A small image inpainting model, trained from scratch.
Model: 32-pixel images, norm groupnorm, activation silu, widths [96, 192, 288].
Training: ademamix at rate 0.00185, 31200 steps, batches of 128.
Data: trained on photos of plants, animals and fungi (iNaturalist), 155796 training examples, 25.6 epochs.
Rows from block 3, named by matrix and row number. Rows with one number belong to one channel. Each number is 128 + 24 x the weight over its row's rms, rounded and kept within 0 to 255. All counts start at 0. Numbers have three digits each. After the name is the row's rms in percent of the matrix's.
# convs0: first 3x3 conv (model.mid.1.convs.0.weight, 288x288x3x3), inputs 140-149, a 3x3 kernel for each
# convs1: second 3x3 conv (model.mid.1.convs.1.weight, 288x288x3x3, transposed), outputs 140-149, a 3x3 kernel for each
convs0.6 108:130130131125123121126138131120138136123136128147155126110120134118143134121151144113102179071057115098044105128119111146128098150137112098111126106117121112114112104120137115120133123126123112131128120123122125113065131129120124126127131113095106098089112099094115101117
convs0.7 053:114121139136140144127143142104113125117125130126143139134154153141168165116127150144148124168170126130154122139148138142140148140123145115120120125119125141142146137139138124138134121140133120111116090105104116088099167146124150129119135133135167166142161167160135158164
convs0.8 038:128133144134142145129137141119124140122129145129136151133158153144157152125133143138134150123123116111096088124136150132132155135130143117129137127135147132139158120131143106125137117133137094116115097098094111105106137131125121119120127125125137140127138141139112143146
convs0.9 040:130130145130136148123131143124125134130133142130138154138158149144156144118119128145138153155149136095119075131140153137140146136140143130135137131136144140137152125132145109129145111134139085076095102098076123114105149138134135124108129134130138153128130154139118130136
convs0.10 033:130127140130129140122124134126122125136124130136127132108143146120151147127139139116142086105113089070067068118122141129120127129119124123127116136129131137138138128124122130120100126125110102120113110109099130112108136129124124126110122139138124123124120118130115120122
convs0.11 065:120120133124126132112116128126122139127120138127121143105104117139116111139122125101142092080110094094094070122129123131131126138129129120115131122116131139119141146132131126115113129110128129108152135116131128120123130129138118115131125130129111126135135117117132109125
convs0.12 123:146130134119118129130135136140136146124122128142138132097120122108123105111116125160089106122084127074059093114126112126118096135121119127128131124117109141128119140133130111120095135123110098104107162128102145133113126154153104126126112115122087081081094113112089110129
convs0.13 035:125126142126132140125138138115127146115129147143146155109129142132144141117132139138127089104121149110072121105127160110123142130133144127144149124137144139145151129135147099129138132134116113131145102106110127115115127114118104111115128126116137139114159135143122118134
convs0.14 079:119121125123126122124125114128133145130145159151149147128126132148141118155140115104144129060120135078098124129130160126130142125140125134134141136139148142136130141125135130132123146134123189169140151157178160168160127120134101124127125142151122135109111116110115117125
convs0.15 037:133135150136145152128142145117124139119128141127135146121148144132148142125136142160145131158152125105123085121130152131126141136124129119132134119127138129132145119131148100119132109126118098105122109094097125102095135126120119115114127113104142144119133149141120139156
convs0.16 036:121122135124131136118128134115122132128129139144143148117144152141155147134145148129111124089117128101108098115124155133126138139138129124132133129127128142140147128131145115121117131134115115129116121098100134104105137130138118129122145145136133140126133129147117129158
convs0.17 074:121114111129131126127130134121114111131126121143134132113117135152132126140143134115091101125127095099183137099108117132118113147129116120115099121103098141112105142119099141135116148125116140106106122094087137123096127130131122114132144119104152148130155149159115118159
convs0.18 055:131126130131128129125128127128124118136132121152141124099131150100159173127153159088155154101147150069079134112130157125127139139116127143131132150144125137137125128126145146135107147137096097159152121140128128133137120112114123128114129129127138111104130099118108089104
convs0.19 169:127128114128127120127137132127127144121130148122133136138148126150146135157135136127145147108147153110109163156143133119138137137124131144149157128148152114115116146129124118128131111131140108146157144149159162155139152139123124123125099125146157143132132111105090092093
convs0.20 125:128131125152152140143150136116141130140159139143150127158162153162174172143167184164112142130163141138154132129129140137133133129140135125146113129148129149150138133140141133160157139152133159155130142145144126117126125112119135135140156128132173145123137159156151153158
convs0.21 050:132125133140135134134144146122133139124137144138152159125145159132141132116128124153139199139113155124106109137162165148153164144162174128145144134152155136146157133153173108129141132153156118130126127110110121114114146149138133147142145155144143146121141152118118132116
convs0.22 044:119123137124128140116132133112123133121138152136150158121142166138156159129145142121107114101106142085097113117140165123131146139142133124135135125141140144145151144136142111123129117129117130146138118123140138125137133137143113128128127148126133131107141143139107115147
convs0.23 046:131131134136138140124134140123117119130125125128123124127145153150160164139127143148165090141167116135135113128119132142116132149119121131129110137138124148135123133124114131129109124123109123116122108098102111086109151129119137126122149137125144146132139143157132147154
convs0.24 094:129114127131115121129128123111105117119115127117114129126132151134128140151140137124153145113101087181134118131129137124127132110107128126123115118127131120135141127117108119121126089110126082068108115107097123111102153119126150144154122147165114114119137113102167185146
convs0.25 127:129122121120127127115137148122112110125129115118132128141146130140137125119124147175093132133088133087152102161127128146118111151133110127128129133126133128122133126121118122113126104109127094080103104109099120173152146138133149120138119103106123133119110133140109109148
convs0.26 185:126135134130137112124124122125136138119137118127140133120132147116108139135123142138148197109102144102088155146164129133147122122130123117114130108129143104109128119138132109131135087118159149140161131117131140136103158168135143145150119137135112105123122125140104098092
convs0.27 040:121120142122126132120131136115121146123127150139140153106120127130129129130136133130109069115093084125091052117124165124124142134127126124131138135138157140145156136134154107123147117122125135134132119139111135117100147131148114118130120117116133124105147128129123114134
convs0.28 126:135121110130131140133133142115120131129132140138137140125094089137140127148151159112154072131119112158075089118114133098116149115111134111108126129138138135143135121132162123128161121116111073145157106163153095148145116087136110092107122100099163138135179128122188100113
convs0.29 149:125137124135138121127133126120121120129139120127127122126112128153133143138127159159116156143101103147187121133113123119104123117114124125132141134135123128127109143122115104122139114116124086101146123170152144163121145125108138109114107101117147148109141133127103109138
convs0.30 036:127125140134142150119137145115121130126128137135143141124148161135159161127130142148144114120134117086095119121132142136132132141128131121132123129132130141146141135141143114127117129140118113114123093090107121108121135138129114125107141145118148156135143142162121126155
convs0.31 078:132131130134132141133131148127127137134129143122130146112105126148129125149121127113119116108098043121092040122101103115112112133114103109116124104103130119120136145124113113112164119112140095104102077095109127094080125119125118117131115096106111125142138093104138112126
convs0.32 076:121142146127133127133132131117119132110112113124124130094096118101108118107112121122153123087121147068119141114124114118133134122137140108109118110121128128133136115118098115124118119131156114098121139108139138146139114129103104125117113132137123117108104109099087114101
convs0.33 032:137135144136139144123131138132128128134128129139135138123145143131151138112126126138131113127111122094066088126123139140122128135119123130139130138140136144140143128130140117119109130130106105112105110085083109102111133123120121118105137130124116120115116118130100110124
convs0.34 147:115126152115117129116118124138143142132133137141143135115114090127117112122098127122099141137088103170143138128127124121134127146154133134112108146120124154121104115112132115102112151127120127132089136150124175129131138114119131124122156131107078096114127107109132118100
convs0.35 084:125122135132131141129137153115120127118121127118125138109119149145134132138116115139127111147132107151118095119110122135130132147119121122125129116111114138131126129118111121130133125123122118091087101085093121104101152139137135130131130130123147152147170122145130111143
convs0.36 019:133132133135138135135145142144144142154149143157155147117135143129146139147149146118131122102105123064056105108124142123126135144134124150153146165150136157144138149159166150149129155144113149153135149119114147107116133137135122128125132118107132136118124121134105096123
convs0.37 023:128126136131131139128134138141138139146145147150149144109141148131150145149151141107153150080107143049087140110129149115121143128127145154149145154150145159151138165161152150144121142143121121132140155128134135114119130132124120129121129134126121125123119131124116127109
convs0.38 150:134135128132140156149158149130136129141148144154158151148124119119127135120139154132078107169104089140124100121118124136132130141122126116117111111126123132129134073089099119102132148126147127097102084117096057093137141134128158121125170117139178157136113128134121119120
convs0.39 021:131129130130131131128139139137145139144147142152149144116131141136139139140139140129125129097091157085053124109122142126125135143134131151159146157155136156145134154161166137141136155142116149138130151120123150103110133134133124128126148135110138133120138132131116119121
convs1.6 108:103128111102124114102113119130122121112132126089131154094070094106079094115107086143127139119140153076122149129110119119117122064113136108105117078104124053084133107109099098127122064115129096090130075061112066065111169124131144136140115139136106096129134102123165120109
convs1.7 049:121120120122141149109133149122115130132132132146147125093086114074062084083057069128112122131131135138130148157128112154128116145131107118107133108104130121123118142119144135132149134133125097122117080087093112111084138118102154130098156132113076084131064074119094083125
convs1.8 033:096115123117130132124135126097104134128126142144119127102103106082075075083065074118111123134119138153125139154116109145130138145127129085112150116120145130105111102117137131137159140128136134107089120109088115102084140132132142130134149128146095117134073086105079087114
convs1.9 036:120121138124134143120134131108108119124115124140120114113125119080086083069060059113112130137116151164133139148133107155137131147134107103121134113110120130108099128152153137140149136123110129108065122099064111117079114148135138136133160125121091104136062088113070084115
convs1.10 029:103114133117125135116117119107121122126127154122119144093096103085092090089092097130138156126110141109090129150110084130114120102116150097124146111126159107112135113105117132126141124129145135127091141116095140105090132115113125125144103138172087131165100112113136110090
convs1.11 065:109125144120136150135129128091122111121142138109125121140136122148153145138144146100121144109124151127115126121134122147146131146154145088123122131154155139156146100136139128144137144143127175159141167168158159190191110137119114130113109117114132115109113115116108104102
convs1.12 115:102110120126109098119101101126131117078078117119121146175138147158148159149148157147172170103105124099092091142120102100075099087120138127142150088100140119124148112118122084081104113126149142127113167151142163164155136134138067088148114139154149150168165192172171148151
convs1.13 032:106126156116118141121126135097126121099134163120126133103108095099122102070089082106117150082089123102128154126098072114120124097132146077118122093129153123127120094113109098128152104128153153127067146143099127110081112121114103128133132155148119138139102127097102099091
convs1.14 077:115123139130142144147136139137158125104120146087106148085080075098118100101144108145144150079098123068088135120120089078088095059096147115143124087119144090107138108128119081124123098126151106107094118093102102078084133142115093117113071127132097089120120127123150134087
convs1.15 031:097109128112125130120134131097101125124123145148128132104108112086080078086067068119106115121105124130123142160125099150131138146140142093109141107116150121106123113114124126133163128131149142125083135119086119111086149137131145132144149131145087108136071086095079076099
convs1.16 034:103121139120135141122134135109124114121136144119129140090098095082097090070086082123129166113118151092107131146117084124113114095115136091125118100128139098116129119133118114138132108133146138117073135110090120106085131132110122125132127125136090123155093120114100101083
convs1.17 064:116145160120142154131129147117131112119129128131130135104118114105127106095117094107117128124122121105113164118103114130106125118116123116142103121122109132128145109143115117124126103103128190133089158118097152142101084118115109119104135117110124120106112131091091114108
convs1.18 056:119129129120118126119109120122113122107131172100124144093104104108115097107127105129128129098110119086126166120081064102112142081142193123125129111133161103113116117103084120114127108124155142123112123106122101080104128092098113151158109183183104151175141109072160111055
convs1.19 160:108099101114123140122131136095119122103119131128115116117116125107125131114136120114124122098117137098119133116123144105120139118131144079105117100112118115099094067086120071103129097109108156167166158141119148125120066137152089142133115140129136111097110111118112109094
convs1.20 134:129111104137132132129135142115126142146129133109096108114081117095058098149111142146134128169144149165155168107126148139150143125112115139126141141116137102074098107105134142142169121118138108102142123098116118084108088112123136133126124125119138099111102054102154123174
convs1.21 049:111120127130143140136135125104105111111118118137126117114107128095070084093048074133121114147129123166160144150129113139127129121146125099119141101110121117110104126140152131147158137142147110112099105093092070080093139134122128127126144137125110103129089080089090061112
convs1.22 042:111121147117133151120140133098127146107126154132139139089096071083100073070081073124136159097100144115106127137118077112111100102112121078118149087112142106126119106125120101129136113140132116111086120106074104100081134139094136119102142110119098113138092112113102101092
convs1.23 040:099115122127127129117128134128103108145128155140125133086092103062064070083079076139134143152130157114102151165122114152129129126116124131104116142116159131113135135109114147126152128113123140120114110110111133120103138121114142124117138121123092117134077090115106104119
convs1.24 084:132133144136126147128129126114135151122113127150121128113109131084109133076107140151145140143128152145116137135143139128127139145109108118152204131113146169128114126165203118131177139116132094110101104108092147116115119133132130135134145132125130108122100113137084112148
convs1.25 136:139134128122150129128129118124110120162108065171137132128143147103113119091105101134137122164165140168123092128163153155131112183124085136123128167111077151113125132155152162136113155108086135103082112097076099170149096141154151121114195101082125097092076114138044120148
convs1.26 171:116126131115118131135130133104115115111125114130133128120110119127095104125098092099097097108126119126158137117120105120138101116144130077097108079100105089100122086110117090108115096117128101123136073120121042105129148134093145124081142124094126102130119086135112067098
convs1.27 038:104129148113131142126134140090117123113144166119116140118114088111122086087107071102132139093121134119124148118109097129128114123118115079115119103134158112107123094124121103131139108114127138115078147129112131109084134139125136137123130126134126129114104130121098120109
convs1.28 121:117133130140122096134121091131123147087123126109107094121124131146135164139131163127149130113131121130142121101138171079153215114144168143133146109122109123105096128142140107132162117127156142118148120129176134119142107116130076137161129149168138105085178084031144109112
convs1.29 149:114116104118110126117116119085112167097114117133118102151138125133131130110125129112122126110124172137125132125145180131165168136125106081119148094103108117103096094109128105123147102103080177171171158156104139151135077149169105137138140114119159120084118105109101119131
convs1.30 033:102125140120133139118129134113114115126133144133132136091082087074071073078066070138131137130122145119112140161122083146125111119127130110115111108114133114115120134123106134131131128133143129108085111101089117106082147130099142129115139125130089104152078094119091094105
convs1.31 066:122134133120119116123130130130123112136141134133128137130127129113124119113121105136131123113130142129132140136132130129145146118122093140134124153156146147155166118126134112136151116109100149126123159156143149158145137149144149140145153123123104091100097114125114126152
convs1.32 061:112102107114108119124114092103108128103103103143133129186149140180124118163115132143135134117136139120142116156150124150179117125149127117136154095112093128129108108110111117117068134144106149170151127153143151168182139137134154163117139144112139136165103072144128095144
convs1.33 028:106119137119125133123125119098094095119123139133127138117108108099094087094092096116123164126118136125127142146100073149126121131138166087107124116125152119111124122118109150143134146142164152110061136113096111090087116102119125131151146153182103147186092100103103098084
convs1.34 136:143117133143125130130135132122143119101114112096099082129120110106130125113151127149156167105121164113134146086105108064088111056093107124135131094115121092100102137134139104129143099132137053082089082092071080084050105131141099119151120122137162155133145160135158163142
convs1.35 070:111123141115126144104128150131104111132126147138136142111130131090112100095093071144139136137143148133137153160132102156141131137138114152127140144135163149149159155142135145134159130123128160142107131133110145139099131131107147140116171145109088121150070106121102100126
convs1.36 017:123140152119120121130120118140129110120126137102112132086094093091115109073106096135146166114115138104114137129105085124109116090111143133128105115117125100096107139136114127129124106121142147111066139127119110090097140121114124131127115139134097122138110126104124122082
convs1.37 021:115124140120122136131123120114148136116135139102106123090084082080102090082110095133147173102121159103104135118110095101106113093108123106144146109126130104096093110125130109133133121119119133127076145111070112077061121119119115124130105137148115120133118118108135122093
convs1.38 165:113107089121139132128120130132117135121115127105115140124115141164110118160130128149112092196164147164139133130131132159133141143129120159137153136137167109100145142120121161139165130120130112125167114109121120119126160129124153158151126141137138107133159120131146130145
convs1.39 019:118146147119120122119119126139127107117138136099129125081083084083096093070096084138153166115121139096119139128106092119122113078122121139133108109121118089107109136136105122134118092133131146100075123117103087089087136126115130133130134138119105113132108106102133111107