{"arch": "unet", "image_size": 32, "task": "inpainting", "loss": "mse", "widths": [96, 192, 288], "dropout": 0.1, "attention": false, "residual_init": "none", "optimizer": "ademamix", "learning_rate": 0.00185, "beta1": 0.9, "eps": 1e-06, "alpha": 2, "lr_schedule": "wsd"}
Rows from block 3, named by matrix and row number. Rows with one number belong to one channel. Each number is 500 + 25 x the weight over its row's rms, rounded and kept within 0 to 999. All counts start at 0. Numbers have three digits each. After the name is the row's rms in percent of the matrix's.
# convs0: first 3x3 conv (model.mid.1.convs.0.weight, 288x288x3x3), inputs 40-49, a 3x3 kernel for each
# convs1: second 3x3 conv (model.mid.1.convs.1.weight, 288x288x3x3, transposed), outputs 40-49, a 3x3 kernel for each
convs0.50 119:479496457495484454523506505495488505498491501489495497455474479489485493519471458476448450466459499478504501523506496540540509517542505498480505483469482477489508500518525511501493508504511500501536484490491492463485516502532507520543506494515481491495522492484535476439
convs1.50 118:523457433518482494497511538463489496488492465499494466510520540511521525532516515515506504536497501492465499528464428533475478491466523490501524489523547508499485508477466499485489484485481480523561487543565504474446518482479491479499481506524479512523488486460497480457
convs0.51 023:464478466484496496483505515496497499493499505495506513502515513521517516515493489492504501492525503498482506491525516483507507473491496497513508502508502502502498496496494491484482493496493516531527471499521481522538520508504499497494485484487515507491491497499494514520
convs1.51 022:501483499450474481463476457505511504490505525492505533510491493462473493451457485469489497461475515452442504498503500467489508480485493506508497484500515484508550492509512484518504518532495507493471466480499468505540493515502532513469537507461536514489520501498491492487
convs0.52 076:520489463533545510530539538499497496497498495506507507477513527522509506499452454528565530481545500503492481517548533508539540492485495505509506508511509509504497514507492507503503500494501523538529458478516464484521500520529499500520486483515511508533498475482510500515
convs1.52 080:484493478481474449457472448506513515484499522479485511536500486484478488442460491471495528470464490479453496493494479505497469488498485507483466497506518458488546482500496503516509518504472511479448491530554444503564494505501524497460558514454520535525496524540488490483
convs0.53 117:491528483475517546474501529488485495516490489503498495513497489503469494546502490467495478515448491516466504474507513511536508527564547499504530497487502508497491482495509478506504480506508456473536529519495539533526484488507487485500516498505482460451510479473486501470
convs1.53 124:456487513474514551420453476494481466529500477517516514502496487508499493479486493500459445487485509474518563487447470492507532413488523461480485530477471543497500470486513489486500468462470488497532524498508492495526514493504476489482506513496517495498532489481490489494
convs0.54 156:492516514492521509499505514488498500504503499519517499457437462512473460485474459457495532451459524476483479508500491511516484487481454495489505511498503536509493514509497497506502503491505473492502481496503497507521467495492478477475490478495553500498550503483496476485
convs1.54 154:480493467468477461461472451499499499493491506492496511502492488465469473466466469507514565465483548449491539452482519472479504456478487442472471469457483496490483462478458504497479496499478444456489492473504486493510540498520538520519513509513552511515554539521513506522
convs0.55 020:469466468496491487489494504488492501489492502489503514494522510514531510526515499492503510481496507480455524501516514484505519486502513490501513498514513492500498495494499486489497498495493512537547471521541481531542507493501500485501487490499517496484493494487504523520
convs1.55 018:492491479442468475457475469500511501488509525503512528490485495442465498453462504451477516424471542431460498465485497447484524457492489503517499480508516486503540509518503494499491505513491506499480472488498474500517492498510534504488541521484536513477519501485490504481
convs0.56 163:486528507465487530487490502517505501510494512499493521492487493465470478511466522488517524506493540489466532500487519506501504483467517509495470486487523471493537509520486494512518473513533528489453524485498489468539519504483521493507520505533499523529485536543459484533
convs1.56 174:476453459486470470490505527491488480493497478499524511496470492531519484528551501512493534492497478491509448475454489502483466512503470482484494485497469494520476486481472476465501466483514482492493501493435495500428497506519473484554461450518463496466516504479542501465
convs0.57 087:507508479504505480500482500493489487499500506495497505530520560556556589536537519517466480466485510481507529465494519480494494504497491505509505503492496491486504486499510492491476472475482489496491470485468435458475503500492457476478472497494456481480491529572511514540
convs1.57 089:506494487510524516509512496507508513505504511487505537482472453481479459471497502503522516480469496431451543497504483485498496466481513507494493524486481500502507498483500519522516525511480494477457521473441485472441491515534484511532505498509488492468508512471518518478
convs0.58 104:511541511532560547516563570499504509503509509507503507477505476497500499491465480533532526491495499470457500520557528490517537504514514496500496507504478493506495506523505506504501512523510485488500449476496532530523489500503505502501502494497502520559481501521467486505
convs1.58 107:470473466451430448470457442508510518483492519483489519522525465491506473461481472491498501435448451460449443484483464470446441486477450508486466501497483483483512468470478475472484506501495545514475535528501500516535458464504506488481549508465528531519535538538503521528
convs0.59 021:436468507458482520481482514487493503488489504486494503526509493508503491519501490479482549466455534458451520486498528492488503506495509482504504482494512489497505494505503487499498495500502505535542518546537532552552516498502501495486502501489516518499490522531490517526
convs1.59 020:484458446466463479446455490509499492516521501521537527466481511484486492506497497491493493471484485443477494521519496484482487461448485509500513519509497537536509511501484497492489473478496501503523511493467523497465507517503481497513468482503492493486500490464507492483
convs0.60 024:466466478491470510488487526490497501501496502491504516545558518526538490521499486466477501469460518480462521487501497504517510508516523486498501488501517500509517487494495473490499488511516473500497500529536484515547514501493517500481514496477513526498496505505455507517
convs1.60 021:444458465446478477429485495499500512512507504521513506469493504473495474453472474468505536486490478487468463468499482483478447485470479486490505476493509517518526480488493460493520502521517482496504471487511516500521520524506520514511507504498505504506508489490520492483
convs0.61 032:482497503494493526505483529492492507502502508500510511528510511532507501546488463475468496487449486507461525502494514510499496532513512481496508488500509494499504488498508481496498492501503480510525510537522536559544507487494501494489510510496517517497491513517470508518
convs1.61 029:470477479435474502416468514488495489518512498530533521497491507484476490502490515495484473486490487491498514501486480481493504450474524483501518508505508531522523479501508475514516452504518491503531503483487508481487502509504486512512481510502499498497511482471511498490
convs0.62 134:514477461540496496511506487495487496506496501507493502485514504477503523456470485444502470448461485476508517462489506465470486460459499510528520516517536527518537512509501521519518499503509500511509511519525565529526493505495490486490491459483492510501500504490484476463
convs1.62 111:497466467514463443504503476520507493516504496487493488533471497519474475506508500553541541581519500536494496548543530585520483545500476518512493499501498475485482483509488511521500500493476495497471508499508491484503503519500504540530503504515489502497510499504530492504
convs0.63 172:510521497512519471497498502495508508503503506492480489466456490454502520538569543517528505548536482570493502497527516541544491510493487481513535506511521497475489487509537505518515483484485461495565487512550541505477510525548491515529483487485495498467483495483473485478
convs1.63 181:478467504454478490488488480496511495493493473479486486490491485502491468488487479467480466486478468528510498496500524544524516572532508480487505490503497485485486484488535470499513520516504499525554553547515531493491485471481488492509503501510534555560546536520538535518
convs0.64 123:457448446473461451493489465494501488502503493482493502489460481488491499524496474464454455460477487459462449507491497452473499473481470479483491493481491504504488477489488491493488502483478479484489501490523465456498503494493498499491487483499502531545474486477490477474
convs1.64 127:513505512499479508509533558471489497485488474493496478487498541496488518506524548491540615511529563548545563520547555500499511516539546483475469482509519469486496505481453476496503469466465481482488462499526458470484529518508516509516510492493496501513486473480497467450
convs0.65 021:457456494482473508501485505494501508493497503493505507541525504535509500543499485502481517511472534502479536491495511513511515520510522490509512486501510491498508491509510480497500492502501496547542503558539519546553509502497499504491498506489524518491504525519497513515
convs1.65 018:462443445459470489442482506503504506518512502536530512469490507467481486483480491479478464487478468457479486506480464490480479444473513499504539512510528542524512502500502503504515490508511504518543497500520516493495514506485499509505481507511498505502494481472507497490
convs0.66 023:471455494490470499494477500500504506495503500492505505532521534569519534536478515521484531531489540506476517511513504521523513525523520499499500487500499483500502486499507485498495495506504489511508457506507462508522501491495499504498505520500501506498510511501518524502
convs1.66 018:491501474472502494464517526503495507505496505513496499459515489447507481454481489503493478480496483459482472473467430459478474431486521502498504494489502496480493518496503509490512501508527518519532508511535503501528502499503509508514527536514521514527517507522512519527
convs0.67 025:510468468518513491499508510490493496490496498489502505525546516524520521542534515473481510460482508479453528485518529499503524510507508498505506496510497493501497498507505500501489500498483478522514464517500477529512509508496501498494497489484485487471485500498480508501
convs1.67 023:464473457470482486437458455515515515499512534503510538494501480446485481438453476493517509452508534417489528495483460456479495430483498513492497500499519498519561490487494504491491499495495519494487483488498488522550502511509525495483530501470506503494510498490484505499
convs0.68 018:450449477481470494485478495495497510492496502492503508527513495516512490524490480503499513498490512490477529488501509498508512511514520492504517495503513492498503489494502486485490490493493505533541502534536503543548515506498493498497500506495514504475500513509502512512
convs1.68 016:465450459458467482453474491502503503511516507522533527478484503464474503478465503477481475494484493469484513493483469497489491464466507498505527518518534530524530493496505507508499497508496494501529501498524504490501512512492509508491497509492508504490495476448488490473
convs0.69 037:503467485515503487520507487492492488490497498494509510550547544540509528545530542458491514462496490488469512471486505492493504502500503503503504504506495502494498485487493493485479495487478489515491453489492469518530504501484485494492480492486468474458476491499492507499
convs1.69 034:491472469496500506447467454514505517501506532499504534471481457442479472425445458485494472442485521402460518494487460448486507426479500516490505508491495503500540514493495529500478522516499517491487478468461486512529509521514512503496524506483500492474515507489501532502
convs0.70 126:477438446488484476488510503500491486498503503494506500484469495476462501528480498473506452438493471464479510473479483469473479501462450473482493497494489513498496486496495502493485498477484484487491458444468505466492500519520493480478481476457490496487495489504525503509
convs1.70 125:487476522526506534551528524482486487485495487489502491486487494498483506526504525539527543526500541517535607588514508555496518522507558476450461504498487487518516488477497508504490482480467496477459500499483474483476551544524525507497489481502521527508478487499474463460
convs0.71 019:456466472477485503480488507494496505493497500488497504534503500548508511543495501493476524491453531469450528487504520495499514503503518493504503488501509489497507494504505484498496490499503491531534486541533494534555514503504505497488505506494506515495501523521479519523
convs1.71 017:455454440447466474430466482503503503518517505523526525477489493476480476476480480492493493473480479453481495493489470476477475439464484497497515518510514528525528492489493496498506477498505500496520511497505500494501503507508493503511496502494499505499504491471502491478
convs0.72 135:480485520507490542501481519497509500495504504493508519599562539595533498551501437528494510516509496515454506482505518513522512523537504498506493475494485489500511476502494460480468480499493470507476453473461449482503487486471499492481506492485472496459500501477469470445
convs1.72 143:482473453478498510428493503492496499498500495508508504477473462467489469457468458479495470494516474503518490468488468473503480450506512501491498498491482513503487520515515510510528494522529519523539509507511522511524519521525496508517492508504509521525527523508548531526
convs0.73 140:467452490510476480552534500492500492493505501495506509482456506470441505501503538436465483461485504482455463483495504466488529483491527481496496488488508525510519500513499496498492509504496487507488472488513488507544497504480484504484482500498490499466480480431474482428
convs1.73 138:498496500509528524531557551494484490486479489487477473452482509464505523488502509467516541446503527459488498514555539487529531501534528505480477491473495480474508533503490522499493531512514535515517496486527478475526517537517519525500506508504521522516500502513508492463
convs0.74 125:502496425513535483525526523514514489501499489494495493484552525512524499509491485510544500510592523536553530501506467508517507488479508516514506501487484500479484507488477495479470484471484565543530530477529466464509493491499489497510483478494516513478484456453530502470
convs1.74 120:473503514463503480528518475486504479486484508471478489497475486472475516468473488475510482485492537483453496507511500473508516518521512515502465491484506468498541493513522485510483548530487529501473481498558473538589489510500527510448527478446525530529493510546492514508
convs0.75 111:478499479494514488486491470483490491488495508506512512481491488460444465468458476532556511512521484476471451443462493462469485480466467486486519504508542512501507480474487500497510509501504482491519466471508504505498500511510504506509490495512515527491509511494533529502
convs1.75 098:488484545493500527520514534493481455495487499496501498523486499508483496550522511520489520537496524517485511586535588560520554515509538506488490536499485518505491503510515528522507495499511540511470561513473520518497508516515501498488477474489509502458485496502463489515
convs0.76 085:500543501489558522475489506490500497492499501497494503514530533534530506548504493529554513482495517482444496500519538505487511521482489493502493495498495503503496479472479485476479480484496480510554478468494531507514496508509507493498491496492498503503509492488526523535
convs1.76 089:472504539460496504473460447504495477506504513491504521528491478501479513469484517479466480460481548445478536503489498458505536458489483524492463529486465516521544473503528490509485523497479529491455512487481501541563471507508490492455506465441505503473498505513487506490
convs0.77 065:502468475510477484502488497509499507508501501508504498501485483504470485471474487473500514462474484477497497467462495480454491480465463500503532513495520535507500503502512512499508501486494499501525512495493556522491516514517497494472489487479508520514501561552511541583
convs1.77 065:526499489521486486514488449508495505507514531488487517470480493492494487515512460526527479528500497484463501584554468552493472501456440522509517531521519516521499526528508521521497492512508523526509532531481511543484515502462507499475487489510490488482489503520487512591
convs0.78 089:490478471457463476461456474492486501503500524494494491516489465498501483525511509462467490464409470464443490491484525504483479497501497509497529489473501497486501484484511476496515479477483511511592497486501497502490491483507493497512494505522497494479524534570516508510
convs1.78 092:494475523495521572489484502469485477496489473494499506518515505522499508522516523512485501493460528493515575532485509504484558486497540471500504520502455518506482480484520493495482488497504497531525521476400502482440489477510479499514482486498503513479491473430486494502
convs0.79 198:507467467506515516491513552507507500497504509502505493451495509435486487502462481517600526517553496529490489500552543512513552500495510483506511499485495514508520500507493517489490517508507514530540448443505492497520510505499509511522492510519499487478526485466536459447
convs1.79 225:479492513468493503505500472492489470484494514468456497531505478508492515462468508476495482459481541476434521514515507475499540468470497498473453503481463466482532470487513468486454540522475519498477486496494424495565474508516520503460570511456533523506486513534466492515
convs0.80 137:495519531482491479502533499493504502493502493504511482482500541470485520460479519486512477477498490428503492479526538498501496515498493500508473493506495499501472506512508522517511538508485488516487508532499562557498475502481485498511516525549522477464546497453561491406
convs1.80 135:535515538530487504513494535514493492520516488514522492509502534516482535517484538530516501460515512453537523552541518490528519469495528525495503541544516539530498514500503529495497514490517512518521534559541542535529494501468461497481474518496471492499491497473460483478
convs0.81 094:529512484526501495513489518501496502508510500497500503461457461485470480498473472482506508489526517492506552503484498507494485498500487520507502515517495495484466502494511490488501481469480526520496564572538538528492497491499490491499507509508520523504478498485488511519
convs1.81 094:502509540470461476516495502479491475499508499504513507526475510523452480552502528537493501546486543530490534482467512517488539543497517503524499482513489492513506488535512482544507493527503510505496508509485546528521467477481497509520478492493508488472512497501533508522
convs0.82 141:500509508474499500461501496501509492495514494492512497553539559536508554494526558501479521518497530471469509526536542530523535513497515509500476505508486490505484476505490494518484503514485472508467431487462413464476483480479496501503508512515475516512508519500521510475
convs1.82 152:490501487480487507455463507497484496491484490488477481459503495455495491463482477491507491466499512484523531475483477448470485447484512501484481498469478488458463517502506519488519503483528512501513501508523512528534501507509510510505510521520505481514509522532512549553
convs0.83 031:474462472486475485490483489506502505501498505497496502502502500497501492496502489497495521470472508446445489482482495486485494496491498514509502517511511526518517492487482487481480496490491525533538499522534523547558508498488492491483490490485530527516520531538525520528
convs1.83 023:509483476475482493471483481501492495509508511510527545468486512471472495485478492489505517442472509413476512538530503460472483439461469502482496530505506546535544507489468500501485494501498495492492499480458503497485506518498496509493476475462493490471493483452470486456